python train.py --model="self-supervised image encoder" --dataset="regions of photos with short descriptions (Visual Genome)" --train_examples=101725 --image_size=32 --crop_scale_min=0.3 --horizontal_flip=true --rotation_deg=10 --color_jitter=0.4 --method="simclr" --arch="convnext_v2" --isotropic=false --norm="layernorm" --hidden_act="gelu_tanh" --mlp_ratio=6 --inner_norm=false --patch_size=[2, 2] --depths=[2, 5, 5] --widths=[48, 96, 192] --kernel_size=7 --projector_hidden=512 --projector_out=128 --projector_hidden_layers=2 --temperature=0.3 --init="xavier_uniform" --residual_init="none" --optimizer="soap" --beta2=0.99 --learning_rate=0.002 --beta1=0.95 --shampoo_beta=0.99 --eps=1e-08 --precondition_frequency=16 --max_precond_dim=1024 --one_sided=false --adamw_lr_other_params=0.0018 --max_steps=9900 --batch_size=256 --epochs=24.9 --lr_schedule="step" --warmup_steps=490 --weight_decay=0.2 --adamw_weight_decay_other_params=0.05
Rows from block 2 of a small self-supervised image encoder, named by matrix and row number. Rows with one number belong to one neuron. Each number is 500 + 40 x the weight over its row's rms, rounded and kept within 0 to 999. All counts start at 0. Numbers have three digits each. After the name is the row's rms in percent of the matrix's.
Before each neuron's rows are labels from the 100 images, of 14848, where the neuron reaches its highest value: "strongest on" is what is common among them. Only what is clearly more common there than usual is listed. The data: regions of photos with short descriptions (Visual Genome). In brackets: how many of the 100.
# fc1: MLP up (model.blocks.2.mlp.fc1.weight, 576x96), inputs 0-47
# fc2: MLP down (model.blocks.2.mlp.fc2.weight, 96x576, transposed), outputs 0-47

strongest on: text has "white" (28)
fc1.154 107:466521575501490501436501417498454538564537528531469538513441525537535497475427508550468527484534503480468517483535571470491507440544542489517533
fc2.154 104:484521513563529510463489509491498513516494473499557458471461511521547608508495459446383449535565470501532463534490492491525435491469545478554449

strongest on: text has "sky" (57); text has "blue" (36); text has "clouds" (31); text has "white" (30)
fc1.194 091:555526469569537483529520506554451461494456473472450512520467446509519539433560534532507488530470474534525557508444479542441450458486504497466502
fc2.194 120:526501445584536458462565473541489474490519515552504464451521547476571530486511503497503503492497510493558485512506498547473492546461543507496485

strongest on: text has "black" (28)
fc1.382 095:519498483493416496491518527508521476513520524553470523568550500513470546485483443405465574434529475535526505507495462460490531412608529539531464
fc2.382 108:516497510499501426492487403504450501534464535507517430546552441507467462502461490487520468578531452525456473578431568511552480501534484526506526

strongest on: text has "white" (28)
fc1.262 085:537464451517534438516505473422521448508497493443515533498566493400604481461480494479428469459497466466433472539554502474540552508601451480536523
fc2.262 081:453484578494436480520498504454561538515525470569453507516487473494555454566464491535467489481528492461487501480561495408507500496571486534492506

strongest on: text has "white" (30)
fc1.265 106:585470527458491516508535447478495538535540537560486486526469476480515528507559547489507478410471531550478473511486502511500436524497505528527451
fc2.265 098:515368440543550579450544586440504472541546522500516494491449513510491533517496507545495506465532470480552540525455461459477527491525442490518499

strongest on: text has "sky" (28); text has "blue" (25)
fc1.198 106:518525456519541527514507467562486462560467540484473541521510487504519500518538438496532544474512487534473521483454481552686455463501597535536443
fc2.198 130:553496523489505504618535536550486502534501523586530513648475452507486559527515555509493449460459536515501561483488484501529490491482444502491494

strongest on: text has "sky" (63); text has "blue" (40); text has "clouds" (28)
fc1.455 085:472477481460563521490520521530548520528524477506522523505457584511464504550566508509486556441596483519532585477424512510443474478490555476510469
fc2.455 088:462449568452482480430539476562483514493533476483547494479475607513528499493540513512480562499426487493479473639517556583482508558467613478520504

strongest on: text has "sky" (48); text has "blue" (31)
fc1.86 085:517465556465485500481507472540504502473514532514518529510544537557508412420451542530502457575547511565512504499419473510505495486542485523508505
fc2.86 095:460449509538529457555501444507438494407498515392427516486509515507532490551572516465493563496437538475478544537469569504495516554515506508488461